config = dict(
    arch='mlp_mixer',
    image_size=40,
    translate=0.12,
    loss='l1',
    norm='rmsnorm',
    momentum=0.9,
    steps=15600,
)
Rows from expert 15 of block 9, named by matrix and row number. Rows with one number belong to one neuron. Each number is 128 + 32 x the weight over its row's rms, rounded and kept within 0 to 255. All counts start at 0. After the name is the row's rms in percent of the matrix's.
# up: expert up (model.blocks.9.mlp.up, 16x96x192), inputs 0-191
# down: expert down (model.blocks.9.mlp.down, 16x192x96, transposed), outputs 0-191
up.30 103 [170 126 142 122 142  91 120  84 161 134 160 121 138 117 171 127 158 123 168 129 102 127 143 151 192 159 153 142 129 135  99 219 159 155 179 133  74 189  90 105  96 155 159 147  75 148 166 143 102 124 164 147 109 146 135 128 148  88 187 149 136 177 147 170 153 125 125 133 126 118 127 122 128 135 130 113 139  74 175 135  60 163 101  75 109 170  72  70 119 157 157 164 138  89 172 117 124 120 128  83 108 112 191 109 142 122 123 146 177 195 107 143 147  58 112 125 107 134 113 115 171 105  63 139 106  92 107 150  82 145 142 169 154 178 130 141 156 170 106 144  84  85 152 216 155 192 101 179 114  56 133 113 176 135  98 141 120 162  70  83 163 113 106  87 135 111 169 194 140 147 113 155 150 117 110 147  71 159 143 132 129  89 124 132 122 115 122 179  98 125 165 110]
down.30 107 [ 82 127 134 109  96 109 130 181 131 100  79 105 113 118 139 139 155 123 131 123  98 106 125 120 113 136  94 124 114 130 178  28  74  98 141 139 144 100 130 163 170 137 111  98 169 131 110 116 117 105 112 111 130 175 126 121  90 108  88 108 128 120 123 152 137 176 140 146 126 137 157  78 150  98  70 187 136 208 143 103 212 150 132 148 175 141 142 158 136 143  89  93 103 170 114 134 156 113 136 102 108 153 122 179  52  95 129 105 118 112 142 121 101 143 166 107 180 123 186 120 103 116 132  87 149  95  94 124 194 107 118  31  97 118 182 112 122 153 208 146 177 130  74  82 125  94 156 109 155 147 111 142 122 176 158  64 131 121 171 113 132 129 167 170 106 119  97  74  76  90 103  85  76 133 123 120 114  53 130 166 120 163 140 157  93 175 111  87 177 151 167 135]
up.31 102 [ 83 151 156 166  93 143 177  97 177 177 165 205 119  70  79 117  74 102 137  67 125 107 141 125 118 179  96 171 144 116 105  99 110 124  94 182 128 128  94 103 178  94 138  64 148 112 104 184 131 143 181 131 115  96 115 145 175 138 124  92 128  99  76  79 149 117  91 105 109 133 105 192 128 118 155 110 116 138 137 111 104  77 145 120  84 125 126 132 149 144 110 113 110 124 128 131 110 131 176  75 143 121 146  92 125 155  67 104 130 101  60 145 135 104 121 129 161 143 116 142 141  75  92 125 132 141 115 128  63  99 119 133 135  94  95 181 138 148 110 128  86 214 154 109 110 158 147 113  98 165  87 133 157 164 160 128 180  86 155 213  72 130 109 111 139 112  84 196 143 127  96 159 122 109 165 122 127 108  98 100 151 117 122  42 177  94 166 186  98 144  80 142]
down.31 104 [126 109  76 131 176 121 118 163 107 117  92 102 101 160 179  96 195 147 141 189 138 157  81  93 148 142 153  88 105 136 162  85 155 128 166 138 155 120 200 103  85 103 145 130 139 138 227  86 147 155  68 128 116 147 142 119 145  84 136 161 137 163 145 148 104 133  97 138  68  97 134 130  67 134 146 128 112  94 150 120 184 179 104 134 160  77 142 104 156  99  82 142 119 146 159  78 134 125 138 200 137 116 145 136 147 103 112 163 132 115 136 108  87 143 164 165 108 105  66  54 112 137 124  91 116 105 120 147 243 150 120 137 137  99 143 110 163  93 116 122 124  75 164 179 108 122  84 198 138 128 135  90 134 111  85 145  81 138 131   8 142 123 157 107 156 146 129 109 127 155 154 114 145 171 121 137 124 128 158 107 112 135  86 165 122 115 160 146 114 123 170  82]
up.32 096 [ 59 115 102 125 126 114 158 141 145 134 114 125 139 161 136 127 120 155  81  80 149  76 159 165 135  95 144 146 133 114 148 157 111 116 119 104 172 139 208 124 135  54 111 176 108 123 125 136 146 100 121  68 155 138 103 101 184 146 159 177 100 101  58 145 153 126 112  93 141 147 190 124 104 114 139 152 114 153  92 118 144  78 103 182 116  37 123 189 126  80  99  68  97 138 135 141 133 143 115 167 108 145 150 121 154 143 183 109 125 106  92 136 142 139 115 131 147  63 131 126 148 135 112 153  86 158 150  92 150 107 113 100 118 145  89 134 125 233 188 181 150 125  90  50 126 148 113 127 174 192  67 147 109 121 173  33 105 147 139  92 136 120  93 123 100 127 146 129 172 101 151 162 134 124 201 112  77 111 145 134 127 100 152 161 126  94 120 136 143 176 168 112]
down.32 096 [170 123 140  77 135 162 105  59  87 188 126 106 142 101 106 143 171 137 138 144 102 119 116  84  84 166 168 111 163 122  73 129  96  92  68 169 135  86  97 106 112 178 124 114  73 157 125  86 149 140 150 177 127  72 128 151 102  98 109 107 131 107 148 186  65  98 158 132 137 147 103 151 112 198 139  93 145  93 153 139 137 161 198 136 104 129 126  25 122  97  94 125 175 110 103 154 105 129  97  95 118 172 112  89 153  83 178 131 146  95 162 141 146 159  74 189 124 157 145 128  94 190 124 112 111  72  93 142  76 110 160 130  96  66  77 160 146 118 118 100 160  91 148 171 148 146 127 142 108 102 133 120 150 139  97 236 122 114 139 146 138 105 114 130 121 115  52 132 123  76 139 101 143 123 120 142 168 133 127  76 140 132  74  89 101 149 121 146 101 103 128 118]
up.33 103 [124 115 194 199  96 152 119 140 189 162 169 114 167  82  98 115 107 161 160 161 164 120 147 129 190 149 184  83 158  93 157 102  90  81 115 131  95 134  66  74 166 183  95 100 151 129 195 104  94 120 137 154 142 118 132 142 113 149 178 146 117 105 154  92 107 119 105 147 237 114 163  96 119 120 146 121 121 165 143 102 131 104 150 101 113 125  89 134 146 162  81 110 152 151 160 130 128 120 163 138 103  61 135 122 204 112 130 123 161 109 143 123 103 120 146 104 132 175 117  73 145 120 152 162 133 163 125 167 157 159 183 121  98 147 148 142 141 110 150  82  90 146 115  44 171 168 135 144 113 126 139 130 159 132  54 106 180 116 136  86 134 107  88 160 124 151 144  80 118 101 115 150  58  75 184  67 130 169 166 118 187 168 125 135 142 134 143 168 115 149 136 157]
down.33 105 [117 155  81 158 162  96 130 128 111 151 113 161  58 163 128 151 189 110 112 132 109 159 150 143 124 154 138 159 121 164 112 173 139 117 126 128 150 145 164 179  89 102 120 139 109 109  77  83 133 133  68 108 151 119 140 148 133 110 118 134 130 127 112 113 142 116 175 155  58 137 121 172 152 156 122 140 119 170 118  90 142 148 119 173 137  90 121 115 147  54 140 124 159 126 135 139 103 164 145 126 154 118 165 113  81 139 119 142  58 181 123 114 156 116 130 107 115 118 139 178 116 112 118 125 144  74 140 132 116  68  61 171 151 186 118 145 149 200 103 136 160  79 188 181  81 121 119 121 184 134 160 137 126 137 255  87 133 171 169 121 114 105 177 106 118 118  91 153 133 127 129 137 207 214 136 129  83 107 115  72  96 133 110 125 151  68 117 112 168  95  77  75]
up.34 106 [160 105 123 128  70 103 118 216 134 154  92 110 144 135 133 180 104 120 176 118 181  98  96 124 140 103 139 112  74 178 128 140 157 150 148 132 104 100 106 103 153 191 156 123  99 201 100 112 167 125 166  92 127 142  96 115 151 115 119  60  89 132 154 133 119 184 120 117 148 141 140 109 197 208 156  96 138 100 126 158 162 145 130 140 145 114  94 149 202 162 135 153 164 117 176 113 155 142 163 191 147 154 134 133  98 113 103 147 139 170 164 156 191 100 138 127 145 115 122  81 141 140 103  58 146  99 124 102 163 103 152  62 131 201 138 106 135 115 113 126 137 149 170 206 101 154 152 165 124 118  90  68 109 140 255 134 144 130 125 174 107  84 131 117 104 151 100 108 147 131 166 131 142 157 140 128  85 144 135 140  81 113 149 139 131 139 166 108 149 129 101 156]
down.34 111 [128 123 127 113 139 115 113  62 104  82  81 143 105  94 132 125 134 136  92 110 115 138 151 108 111 142 123 166 103 111 135 123  85 137 124 156  82 113 168 150 128  92 137 130  97  58 167 157  81 110 119 138  98 135 123 154 136 145 125 163 162 142 144  90 154  99 112 169 125 123 122 152 109  87 107 108  95 150 119  87 114 118 131  94 144 138 177 108  47 145 135  86  94 140 112 188 157 115  77  98  95  55 109  87 147 130 109  79 122 135  96  72  67 170 164 115  89 101 179 106 188 143 121 175 109 121 118 123 118 120 107 159 133  65 142 133  93 113 183 103 108 149  96  64 103 153 150 104  96 139 209 156 158  78   0 111 109 154 148  82  92 148 155  93 127 100 109 125 127  59 133 154 124 112 115 145 181 102 106  85 204 163 169 143 160  92 145 124  90 142 151 138]
up.35 096 [116 153 178 138  85 147 189 132 101 141 108 159  78 147  89  65  86 157  93 144 172 146 158  74 150 131  69 155  68  66 116 105 139  87 156 124 175  74 165 200  92 154 146 125 117 130 133 120  90 140  62 134 130 139 125 146 117 146 124 103 179 172 117 122 124 147 183 118 149 117 109 136 110  81 111 121 120 178  93 147 106 167 153  96 155  91 178 146 223 170 195 147 141 122 102 140 103 184 189 172 126  75 105 129 150 114 118 125 113 150 111 109 111 101 140 109 141  96 147 146 140 140 162 106 122 137 108 154 148 194  83 145  87 127 111 162 105  94 112 105  94  97 160 150 158  87 107 170 149 142 118 152 164 181  37 120 147 121 142  79 130 103  69 117 103 138 151 108  70 148  96 127 138 152 117 147 130 174 199 154 155 169  81 146 144  80 131 144 125 127 112 161]
down.35 093 [134 134 135 146 118 117 118 141 179 183 157  75 164 120 190 123 236 112  91 146  91 129 198 173 136 122 131 138 158 123 163 151 139 120 163 131 124 128 113  57 177 119  79 152 106 143 161 145 117 125  71 104 118  69  90  87 133 111 149 150  39 142 135  77 139  77 126 161 153  79  80 108 163 126 108 136 156 120 132 148  85 155 104 170 128 164 107 146  53  85  59  82 157 141 113  81 152  91 122 192 145 120 124 116  76 160 146 126 106 136 138 135 176 104 122 186 166 133 125 153 111 112 112 188 157 109 129 119 131  61 169 136 164 161 102 102 129 131 132 133 171 126 103 116 127 168 132  68 118 111 149  78 123  85 214 148 121 104 106 136 104 119 144 124 158 128 104 144  99 158  93 141 128 157 163  97 139 106  89 127  94  70 159 115 114 167 164  67 143 157 140 111]
up.36 090 [106 128  94  63 130 123 104 122  92 144 117 116 131 199 111 190 139 172  95 143 140 139  82 171 138 108 145 129 115 125 129  93 178 149 130 115 155 165  52 106 126 109  91 115  86  68 138 114 155  99 200 177 142 101 108 134 165 112 133 148 123 131 109 175 133 154 146 111 138 151 132 134 150 111 201 185 161 117 153  95 163 142 154 115 112 121  97 150 179  64 102 137 141 173 113 138 123 105 134 114 114 157 112 158 137 142 161 143 168 161  72  84 154 140 138 117  62 135 158 106 131 117 145 128 170 140  65  89 174 118 162  38 135 148  84 179 117  59 163  68 200  77 153 130  93 108 120 142  91 176  83 142  76 127  87  93 154 132 105 140 129 126 135 131 149 170 182 132 110 134 129  80  55 133 156 126 157 123 146 159 105 102 132 138 166 135 142 118  54  89 189 113]
down.36 101 [ 97  62 171 158 199 136 130 117 122 122 121 107 124 106 105  96 148 106 157 127 123 156  93 128 111 105 106 121 116 133 184 119 165 155 102 112  91 137 161 144 150 192 148 163 134 146  82 152 140 143  62 110 155 131 144 128  75 172 118 125 108 195  73 153  87  95  93 105 123 143 109 111  65 155  25  78  60  97 160 140 166 129 142 116 117 114 116 120  56 166 172 135 124  38 175 166 154 122  98  45 117 116 156  93 102 144 112 113 154  96 154 153 126 107 114 131 121  71 119 134 105  81 124 115  84 175 146 123 101 178  76 146 126 180 123 135 151 143 122 176  56 137 170 141 160 179 113 134 193 101 142 145 145 105 164 156 109 120 108 152 122 111 145 138  57  61 154 107 105 136 119 136 151 122 112  78 104  99 115  97 142 168 124 120 124  97 124 151 168 103  98 149]
up.37 101 [189 118  70 116  96 178  31  86 118 122  73 130 185  96 135 192  99 152 107 137 124 106  97  73  85 205 104  70 138  88  61 134  89 108 138 132 130 174  94  54 124 112 115 170  80 137 119 164 101 133 132 172 153 122 148 144 141 138  99 136 123 146 111 146  77 147  85 126 113 121 152 155  96  62 122  91  96 180  77 122 147 107 104 195  95 139 127 110  53 148  74 124 149 145 116 117 127 101 126 125 141 118 153  82 134 175 135  81 122 162  96 111 112  76  98  85 145 120 116 145 131 171  70 161 160 106 113 122  98 148 111  99 102 195 143 175 198 129 156 122  92 110 153 200 137 164 119 132 103 105 116  69 128 136 128 101 154 106 102 128 151  82 134 117 155 135 142  77 136 105 106 150 111 128 122 133 100 147 106 157 138  99  95 150 120 138 171 193 159 149 129 151]
down.37 101 [142 135 136 155 146  66 148 201 132 104 118 123  84 109 145 112 166 159 165 137 108  94  93 152 142 127 147 120 100 103 173 111 101 119  99 138 137 128 141 151 136 162 127 162 139 147 118 103 153 132 141 126 188 107 122 113  87  80 119 171 131 147 152 140 118  85 113 146 117 104 113 135 148 186 118 143 184 109 142 129  82 140 144  56 148 173 115 161 222  72 148 119 162  39 111 148 130 173  70 133 104 104 123 199  90  96 125 113 119 112 152 131 142 154 146 142  91 129 126 144 104 108 192  40  90 124 114 118 156  84 116 137 130  53 121  99  94 104  99 137 141 170 165  35  53 116 112 149 140 120 148 133 149 113 107 140 175 154 144 109 147 173 111 139 114 122  99 182  85 152 104  95 153  32 143  95 182 140 180 111  72 125 142 109 113  99 142  82  90  94 126  95]