A small masked image model, trained from scratch: num experts 16, batches of 384.
Rows from block 9 of a small masked image model, named by matrix and row number. Rows with one number within an expert belong to one neuron, the router's apart. Each number is 128 + 32 x the weight over its row's rms, rounded and kept within 0 to 255. All counts start at 0. Numbers have three digits each. After the name is the row's rms in percent of the matrix's.
Before each expert's rows are labels from the 100 images, of 14848, where the router gives the expert most weight on average: "colour at peak" is the nearest of a few named colours to the mean colour under the peak. Only what is clearly more common there than usual is listed. The data: photos of plants and fungi (iNaturalist). In brackets: how many of the 100.
# router: router (model.blocks.9.mlp.router.weight, 16x192, trained with AdamW), inputs 0-191
# up: expert up (model.blocks.9.mlp.up, 16x96x192), inputs 0-191
# down: expert down (model.blocks.9.mlp.down, 16x192x96, transposed), outputs 0-191

# expert 0
colour at peak: black (56)
router.0 124:119141140141155149133083146126088010146098114124138117178119162065097109146131136012142089088165147109133168113136102147110150115108091095142162119136117142151136140104130141100146144135165128131198140154162127193166151109090147126125148166154162107072147156145088140173033125120135157068133162118169133141137175086101108144180120151133121063213157110115094137126136149126123151116164151104155075146161142130166191121098104093165196129154135122150075105129129093126174180122117162132142124161128111152114115113150137129193102124088050174170109086129102182071174096129125147137
up.0 111:138187081126143114158187125100105135156105072049128092186162121052142041116190095125145148111137136131142142113106114110198115110152164089105135181132184134104113122127144156152140118102127120175103109135156103047116167081163095114110126142121180141096161150175168151136243115112109145127134174134163190147156184160057191114191121154170146138102102123113108121131135107129106174142136141123123140154185057118081088166138120152122178150193149113176133108172106134126161153117166145088136116113117126173114093122114108135171140179115125135128154129140148148090118151130073165139
down.0 102:154123135132109112191079075118107102155106128206144145126150186134135099099073153070127086133150106079138135171181106150127131107171116118096137100144172118122125154095136157139153137058113102132114143117176126116152172116184094156127184136132113134140141126120113109134120140140085120103052134116115157110098141115129228186120095165182133100134143123155118098238120117157136119126185116110131101126125139161093173138130125083121088135146149087112098114135170059114144122081131158183149098025139146089190094182062153084150126135103143159130072067123131131079129073150174128142
up.1 092:135098160125144118177126144137130092161100159145084062142218120129148159124118105166104191193118106176184142185152157100167129122107102146170118114170151146138112155133110141146144119145122110142107127123159135199101104100074121151049096153088110137131129133161054106149136113128104124066092113202175048197110158117109147099030123157122148116144170074118153125164126098182132151093122157129158115102109151097186054094061142140117158164114124113148105116180142122108080163156115143139090130104125151158134123140121141089162104139097088105167178141128122106135153040155136145150
down.1 099:118122139118097181139145157127125108136112125126090168137124082131085169125131133127150104134143122151125178107175172034148187157133155103121139122094135149125120084184127051116071148130169082136103214138145156164191135142103140151100115130103139126099117083174164127159141164185145076129170131071129152133117099119094050129123143157178116162094135165143070148103135175051171151136150076175123120156102144089172117086093176091097096122209096122126140111111102168160057157164122123117136178101171128144178149096103116143175097115144076107118086182081149092113144086137125096144
up.2 089:098186095142140153083172178106135182105092080133130100146126154121142161077072117065100096103139136097143112136179078091173118180076144128102136092088064141170096142113134184123142071132125167118080141168148164127131125143144168165085141146165141130119089168126088138152109074177091141139167134141133113151170137166062128096160109153207145147152042138116056158148143098161156152119135126130151127129135092135148129180113154146102177117070133147134181169056146108086131108111104179100104188134121115115136078124109139135184126133085091133160133119122102143166141118022099147144
down.2 096:173100132162115098154183128159109141186142059132155133131116103195120125125168066121133154166087126170112131173089162121147155143154128148117116166110161109058081122142141122136116175111176134052148106116126132153166109115075162157135110128131104129071137117132064102081088136163101136144140107109156186132141066122134185140127136090078168148065124124127165116140060131106149176134151155105046143192137099122180119160106147119102125099170081078142115128062122116144140165087117127164118090150067125147119196164120094151131143132091173196098097153174095133094081086113185162086

# expert 2
colour at peak: grey (85)
router.2 118:137114112139127096149153157117128116123076082103153093130169117117161183122157108114133128143125119141138116096117083141099166153173107105110154156134128152112140125161151146061054173152183181112110135143112152190109129060120098221143169179099136069093161162143162123126022146130136161135151120080108124119095129109132165128105126068136137134183111141098074119115158105118117132163168147106141115166162101152125221153140098132116040121183093125169064055127123081167122149145108173141150133163109100161135113162121096120076100115116079130103097142166110108034164136138116153087
up.0 094:157118124124156150127185163094159135128181105134098144135040119154180075158209104169156144181134086145128166126207173136201103083137123132071135054145095113138118111154127142117143203111176129141090095159121107152125094143164140130141161151139132156151120174107165144073116133073159141140132169147128185126149161104114175146114096082160165155137097126121108154102159143099116120138098097147145143128191142114148100110140082105146080093169104122120148106159135143131121105066141106074121133092133128185146061114101098109139126159186200113084092144107060112171121138137081217147
down.0 094:138090121146091108189107091144102096082059131090190114141138163146110167066076110153110147164073125097136100124108126121106133112081131069142177160165171129107186128124100174123137107155067071104118097122141077128116128161190102143106126118045109130121066067134118092159100108147111143136068133114134150099119094171136156126154085106109160072143191145131111115152153089125175100111111147107136074084116118135092159169177162132140122176071094102119104145191111107106193104162124134112143173090105132119139175165141093080094108135105161140090175113182192137132092080120156111066
up.1 094:110140122133143076134180155101122164115118109095068072112208135163116150114084142125109084148092141152119135126177109134116110124183138108074113104033102132138111138126187072105083101194120128140088162147171087107108105025126083101121108066106158122160137107123165113141143133075151183144130131054110131107091143111097114117159178089114162112098190116115103165153083086136147174146128103145202112070119207128117122083129144124095148092173142083077102119136117110180152128115126165154144129128099147103118098136133092114113122208099123139171094124136107139161170147101097126194
down.1 094:129120166118122148136112157161133151127189143105124095133073088109095166128114143163103163128136050149113098069145132112122139133102167165150164104163154157142153146137122105146139110107128157148111173123150128063106202108144063123130130086089140102065112099142174186136140132162118110123124165219131152146134144130135125093108173119095084088154130093123076145125127103154141070151108163085141151080167161215121120130134158132051121190211151062152147083076140100133154126114100127128137107139068102082109135115131109171182082058151044127125193142108100074125129090160110127110
up.2 105:092123084111162125158089121147161150120061114118136145153134094064120125098158116103121185142122166126095200137130086118156045105125130120095140097115172128128115138133144169149054111170085177145090159115120136051122138132091067078191126132129166129132137130128112102138128133092108169105083170254169188080170125114153216167229136118131184112114114156138081128095144173151086146139131108129098136146152109105085107120121154125131154120110140146191134164130131107128152192156142134064109104084155130178114088115089133132154120105122135106153108116132153139159087085171125129100
down.2 104:164184126145132101131119096057108141146146144194136135132099145096108151134096143102141094096173085110137043150200097147127162143164109191189093128142112063145127058129126180156122115129106051067110167146120124158092129163204136153137141122126135154139194120156062143135124118171157089154093130054113114149152157092120179141128087180099074111167137100151159149151149152150175098122113132088136132133128138173099158069121143077133120075099115153160120087159126170114172087104121094164116131083113144109110085150115129091164150088148170145141165143123101128121152175159044076130

# expert 1
colour at peak: brown (62)
router.1 111:098118157164151118103112215145122146162108104118142108145125108145123082099168135147129151110182099143095094133122123135212106123131121129126151124093160123099165117129065136117054072104104104113110113160128144113129151146126136105135137115136143124160104036129102142093115101087151089109098143163105201174119095123150104070182171111131148150109117147155134180126120100113134104106046017131134094133132126133146174145098138156129189106167152114103092130160118119132125103105171072124101097000135120064118134094116135114115192164056143134134127157109140111136134181101091098100
up.0 092:105066090114151084138135076167138083150102093106149126077107126200117130151162101121120118170089119136177133121106062168112170126165158081141079063132131174130106134125136171212152116115190093153102123112206126148097118055103162092146119148152059104153153096147147129134100091138165183134135050093104089165133122112125163128087111131130103141138129137110145091140109119126053131175128153112134089192146131124103161077161141101132157119128084165164079112155095148112115127072159155091111129142150149097045092090141178047109106117123129123077173091099127144127119096099154082119
down.0 103:111125111162111134145130158125130165148148104123084129091164085148096154131128147138117114082208121142094083110122139149111171107181150145121167073083104119128078105118163105079149111122064174106112142150041151148130130123130118096190153095174073158132073176153126186126178133083107176130164144126181116151112078114086075205122146076139160094111138073130122163173182092136102117098097087111147089093079157140154157114137135159140137136155147108101110199117128142105138086136129111133106124139069100098172140130166123250161112138115156113135095121128083175143084069139162167161
up.1 101:153151124157105120154185160154177112127140156126150138156175120214141123164133072161139105117135137100135125057090127133109101162164150081117052104131061137177107127152119137095121147104136134147093132079109114128127094101209102109133154151141082096077157133129153162124192074172088179127107080109130068173165085133077107169134164114114167115129129128159101108167138109112166120137119097164139108134159101131107156093104114132161102103130080112119173131160134118180108089108186170105217137148143108138116104136119151082170129141016092128107152052069132159132092081075122135098
down.1 099:192098198098156124125109089083120135145120141142088166113155164151089070120129147056138141107139157126192096161099141102079097095159078095151212121110103171111098127125141143121138143147123145123112099191134156168138123102144147087091142073098116124225130145115074122086059154131155111076127142166140108063113115144164128143164071119130155119113168128073168131112086123126163136143176150085115216136168107106078104135136148146116227139125166165138175077111124146121143176150149068111094125066099135087119148095110120153158122152094175099127097117129101112129095138099130156179
up.2 096:113107163144176118137157132135147147161119165066118107083217180153133121120149085139083127175118134128100130172126165141101067127074094087027173143094085144068127132108038148181112157129174129121171082135189123123088078168122153142124145126094170094146144165114166147065074153123139127121102051083125125101125152099103136154113131103098142117163110067132144110146139128103116100089110088132140124104088136122130109119123099148148072147152106079195169141091076153100084129122097080044200105104083146144147108148135138117115077105158111086120107121117149150138123092174102147116
down.2 097:084143092117159179112100113113097131100162126108111152111030147147096090165125086142172114068149109155125175064149065098122144192140140134134064102138149123147100147111132133035195109101165134106145181192134117148167140056049097072064144103105115153188103156155129052138193123095118133131149110167140066166130114167145096102073080133115093165077158161093141109124104063134129117147137170136121119143093132110134151131149078129132163130108146141131066119129107084151109123160135165149103121119134123143107140111091126158112137154116183181109118145112134101094075134102183146144

# expert 4
colour at peak: pink (25)
router.4 108:143118131139137070136092160162094124163123158114119080088156104137106111168150142039073159071126121166152135112132046125151126140103172129077103191115126104113124130123130114120022144117101103113158165128123163114137142079070086139173131176125147165174124124111154119094038147132155092126111155124103127188097126099157108137086118131155141105131131140153127186110116195135112106158132105102146158169134128147065078135083133171082063105099166130172147062145135119151111111122171120113134176160186108142128105130145105198089150141099082119143117083183128090118082054158147064118
up.0 111:137128139190152156137092103172143137112178165142138099120194105138127118159098140083147171108179187153137151128131056193129119125166197144080117114172102088129139185133133104131070086176136150101133163095143137107175131120136135122106182140134141134185144157094099106140066130151182122112164131155150181202129120137061124073181165191143115115148135192112114174135118188127112150165174180097184178181113122146134106130132126141114150129093126127207141094111131147152163121113170112218154165112161122116130166109158123136079149074140083140141097146152111150102118109124180066106
down.0 110:139126095098158115089108108101103146097079145188131117146123141098159136128108110204107144113163103129115093087172093060112124061149144126107149053098162163138159159120136158138196180092087080144144125134112110129111165118128148058166125174104026136172094141125108145106074131140126097132123089156139121184129133098146131103143090086157166063113110103217101108136169173171210123162137136103130176144137126169155081088129120105123148096120133147112134169118152120115156129178149124055114061139148078111100103069143087145131143153126189122096127129143058085155129180122118132149
up.1 106:096153095110083066088110180170100146128090115108118148095147133161166076128088139182133183132168138119126106072162160106115110079136143195085179149151102117103107102130137128146063104077065109162077136142117160113076151177173210194122065129113138116127100090136125060142085155132115107124081082082120088120114101183068160137065103132140097131112081131107114124161159149123097141181105151095182129146106136167184158148108152117126082126147169114172156073125146123153210104145122142176150110120154117095157146125160160134081124174117152095118140122139131115131078059108095109129
down.1 108:099122144154089072077157118166102149146168099149112117110126153127131107131124149152180100109090165129127053167134140169122155155103174150066089158117177101142051142105104153123086125175135159150168110139129139078205118114107153102155132120146124120103103091109114130214129094067117131160172108097130134109162153201118143113134208118126115083140081154118134085093074135065149065123134131142178131159153167109131138137137172181137134099126119172091181133080101166128165089194104129141101143209153148125102044123176092128104155119124111058130108130119106135167101141108174106178
up.2 088:066149143138105138183188139082164150124136187151207085166175159161063149095108111162137058197133129179151129129139168142140146124150127165121182195156230159143099135124108133137093151088131127138162171120140110086113097114204188149137109135158113111105087156121169132092108147137101125177150160138106171142145067133081161174176094104152099134123131118154136136077160121128144166136129127183089122213087122173128142181160095158146092137150127105135077094110140111177109162145121057115097105105152181166142120150135138158144149093141079156124152116136123143142126123137184091092
down.2 091:096123161097131074138123113163152145107037117111211143094185100135155093095141141092088123097090152185123118134094141130147135155126134164115141126095122154092161109161130098102147110175169113099141122136084167070140121131170116117138116131189137125107157098125146111126133095146111165141181128080163149125179125094136076144133146074146141130163152109140100112151159074173115153168146112157089130119185141142110182068135135118101154122052123074137154118178166111161169076135162096127104118181140131036137062134128059137029111130109190180138147122158119125046106125135103160079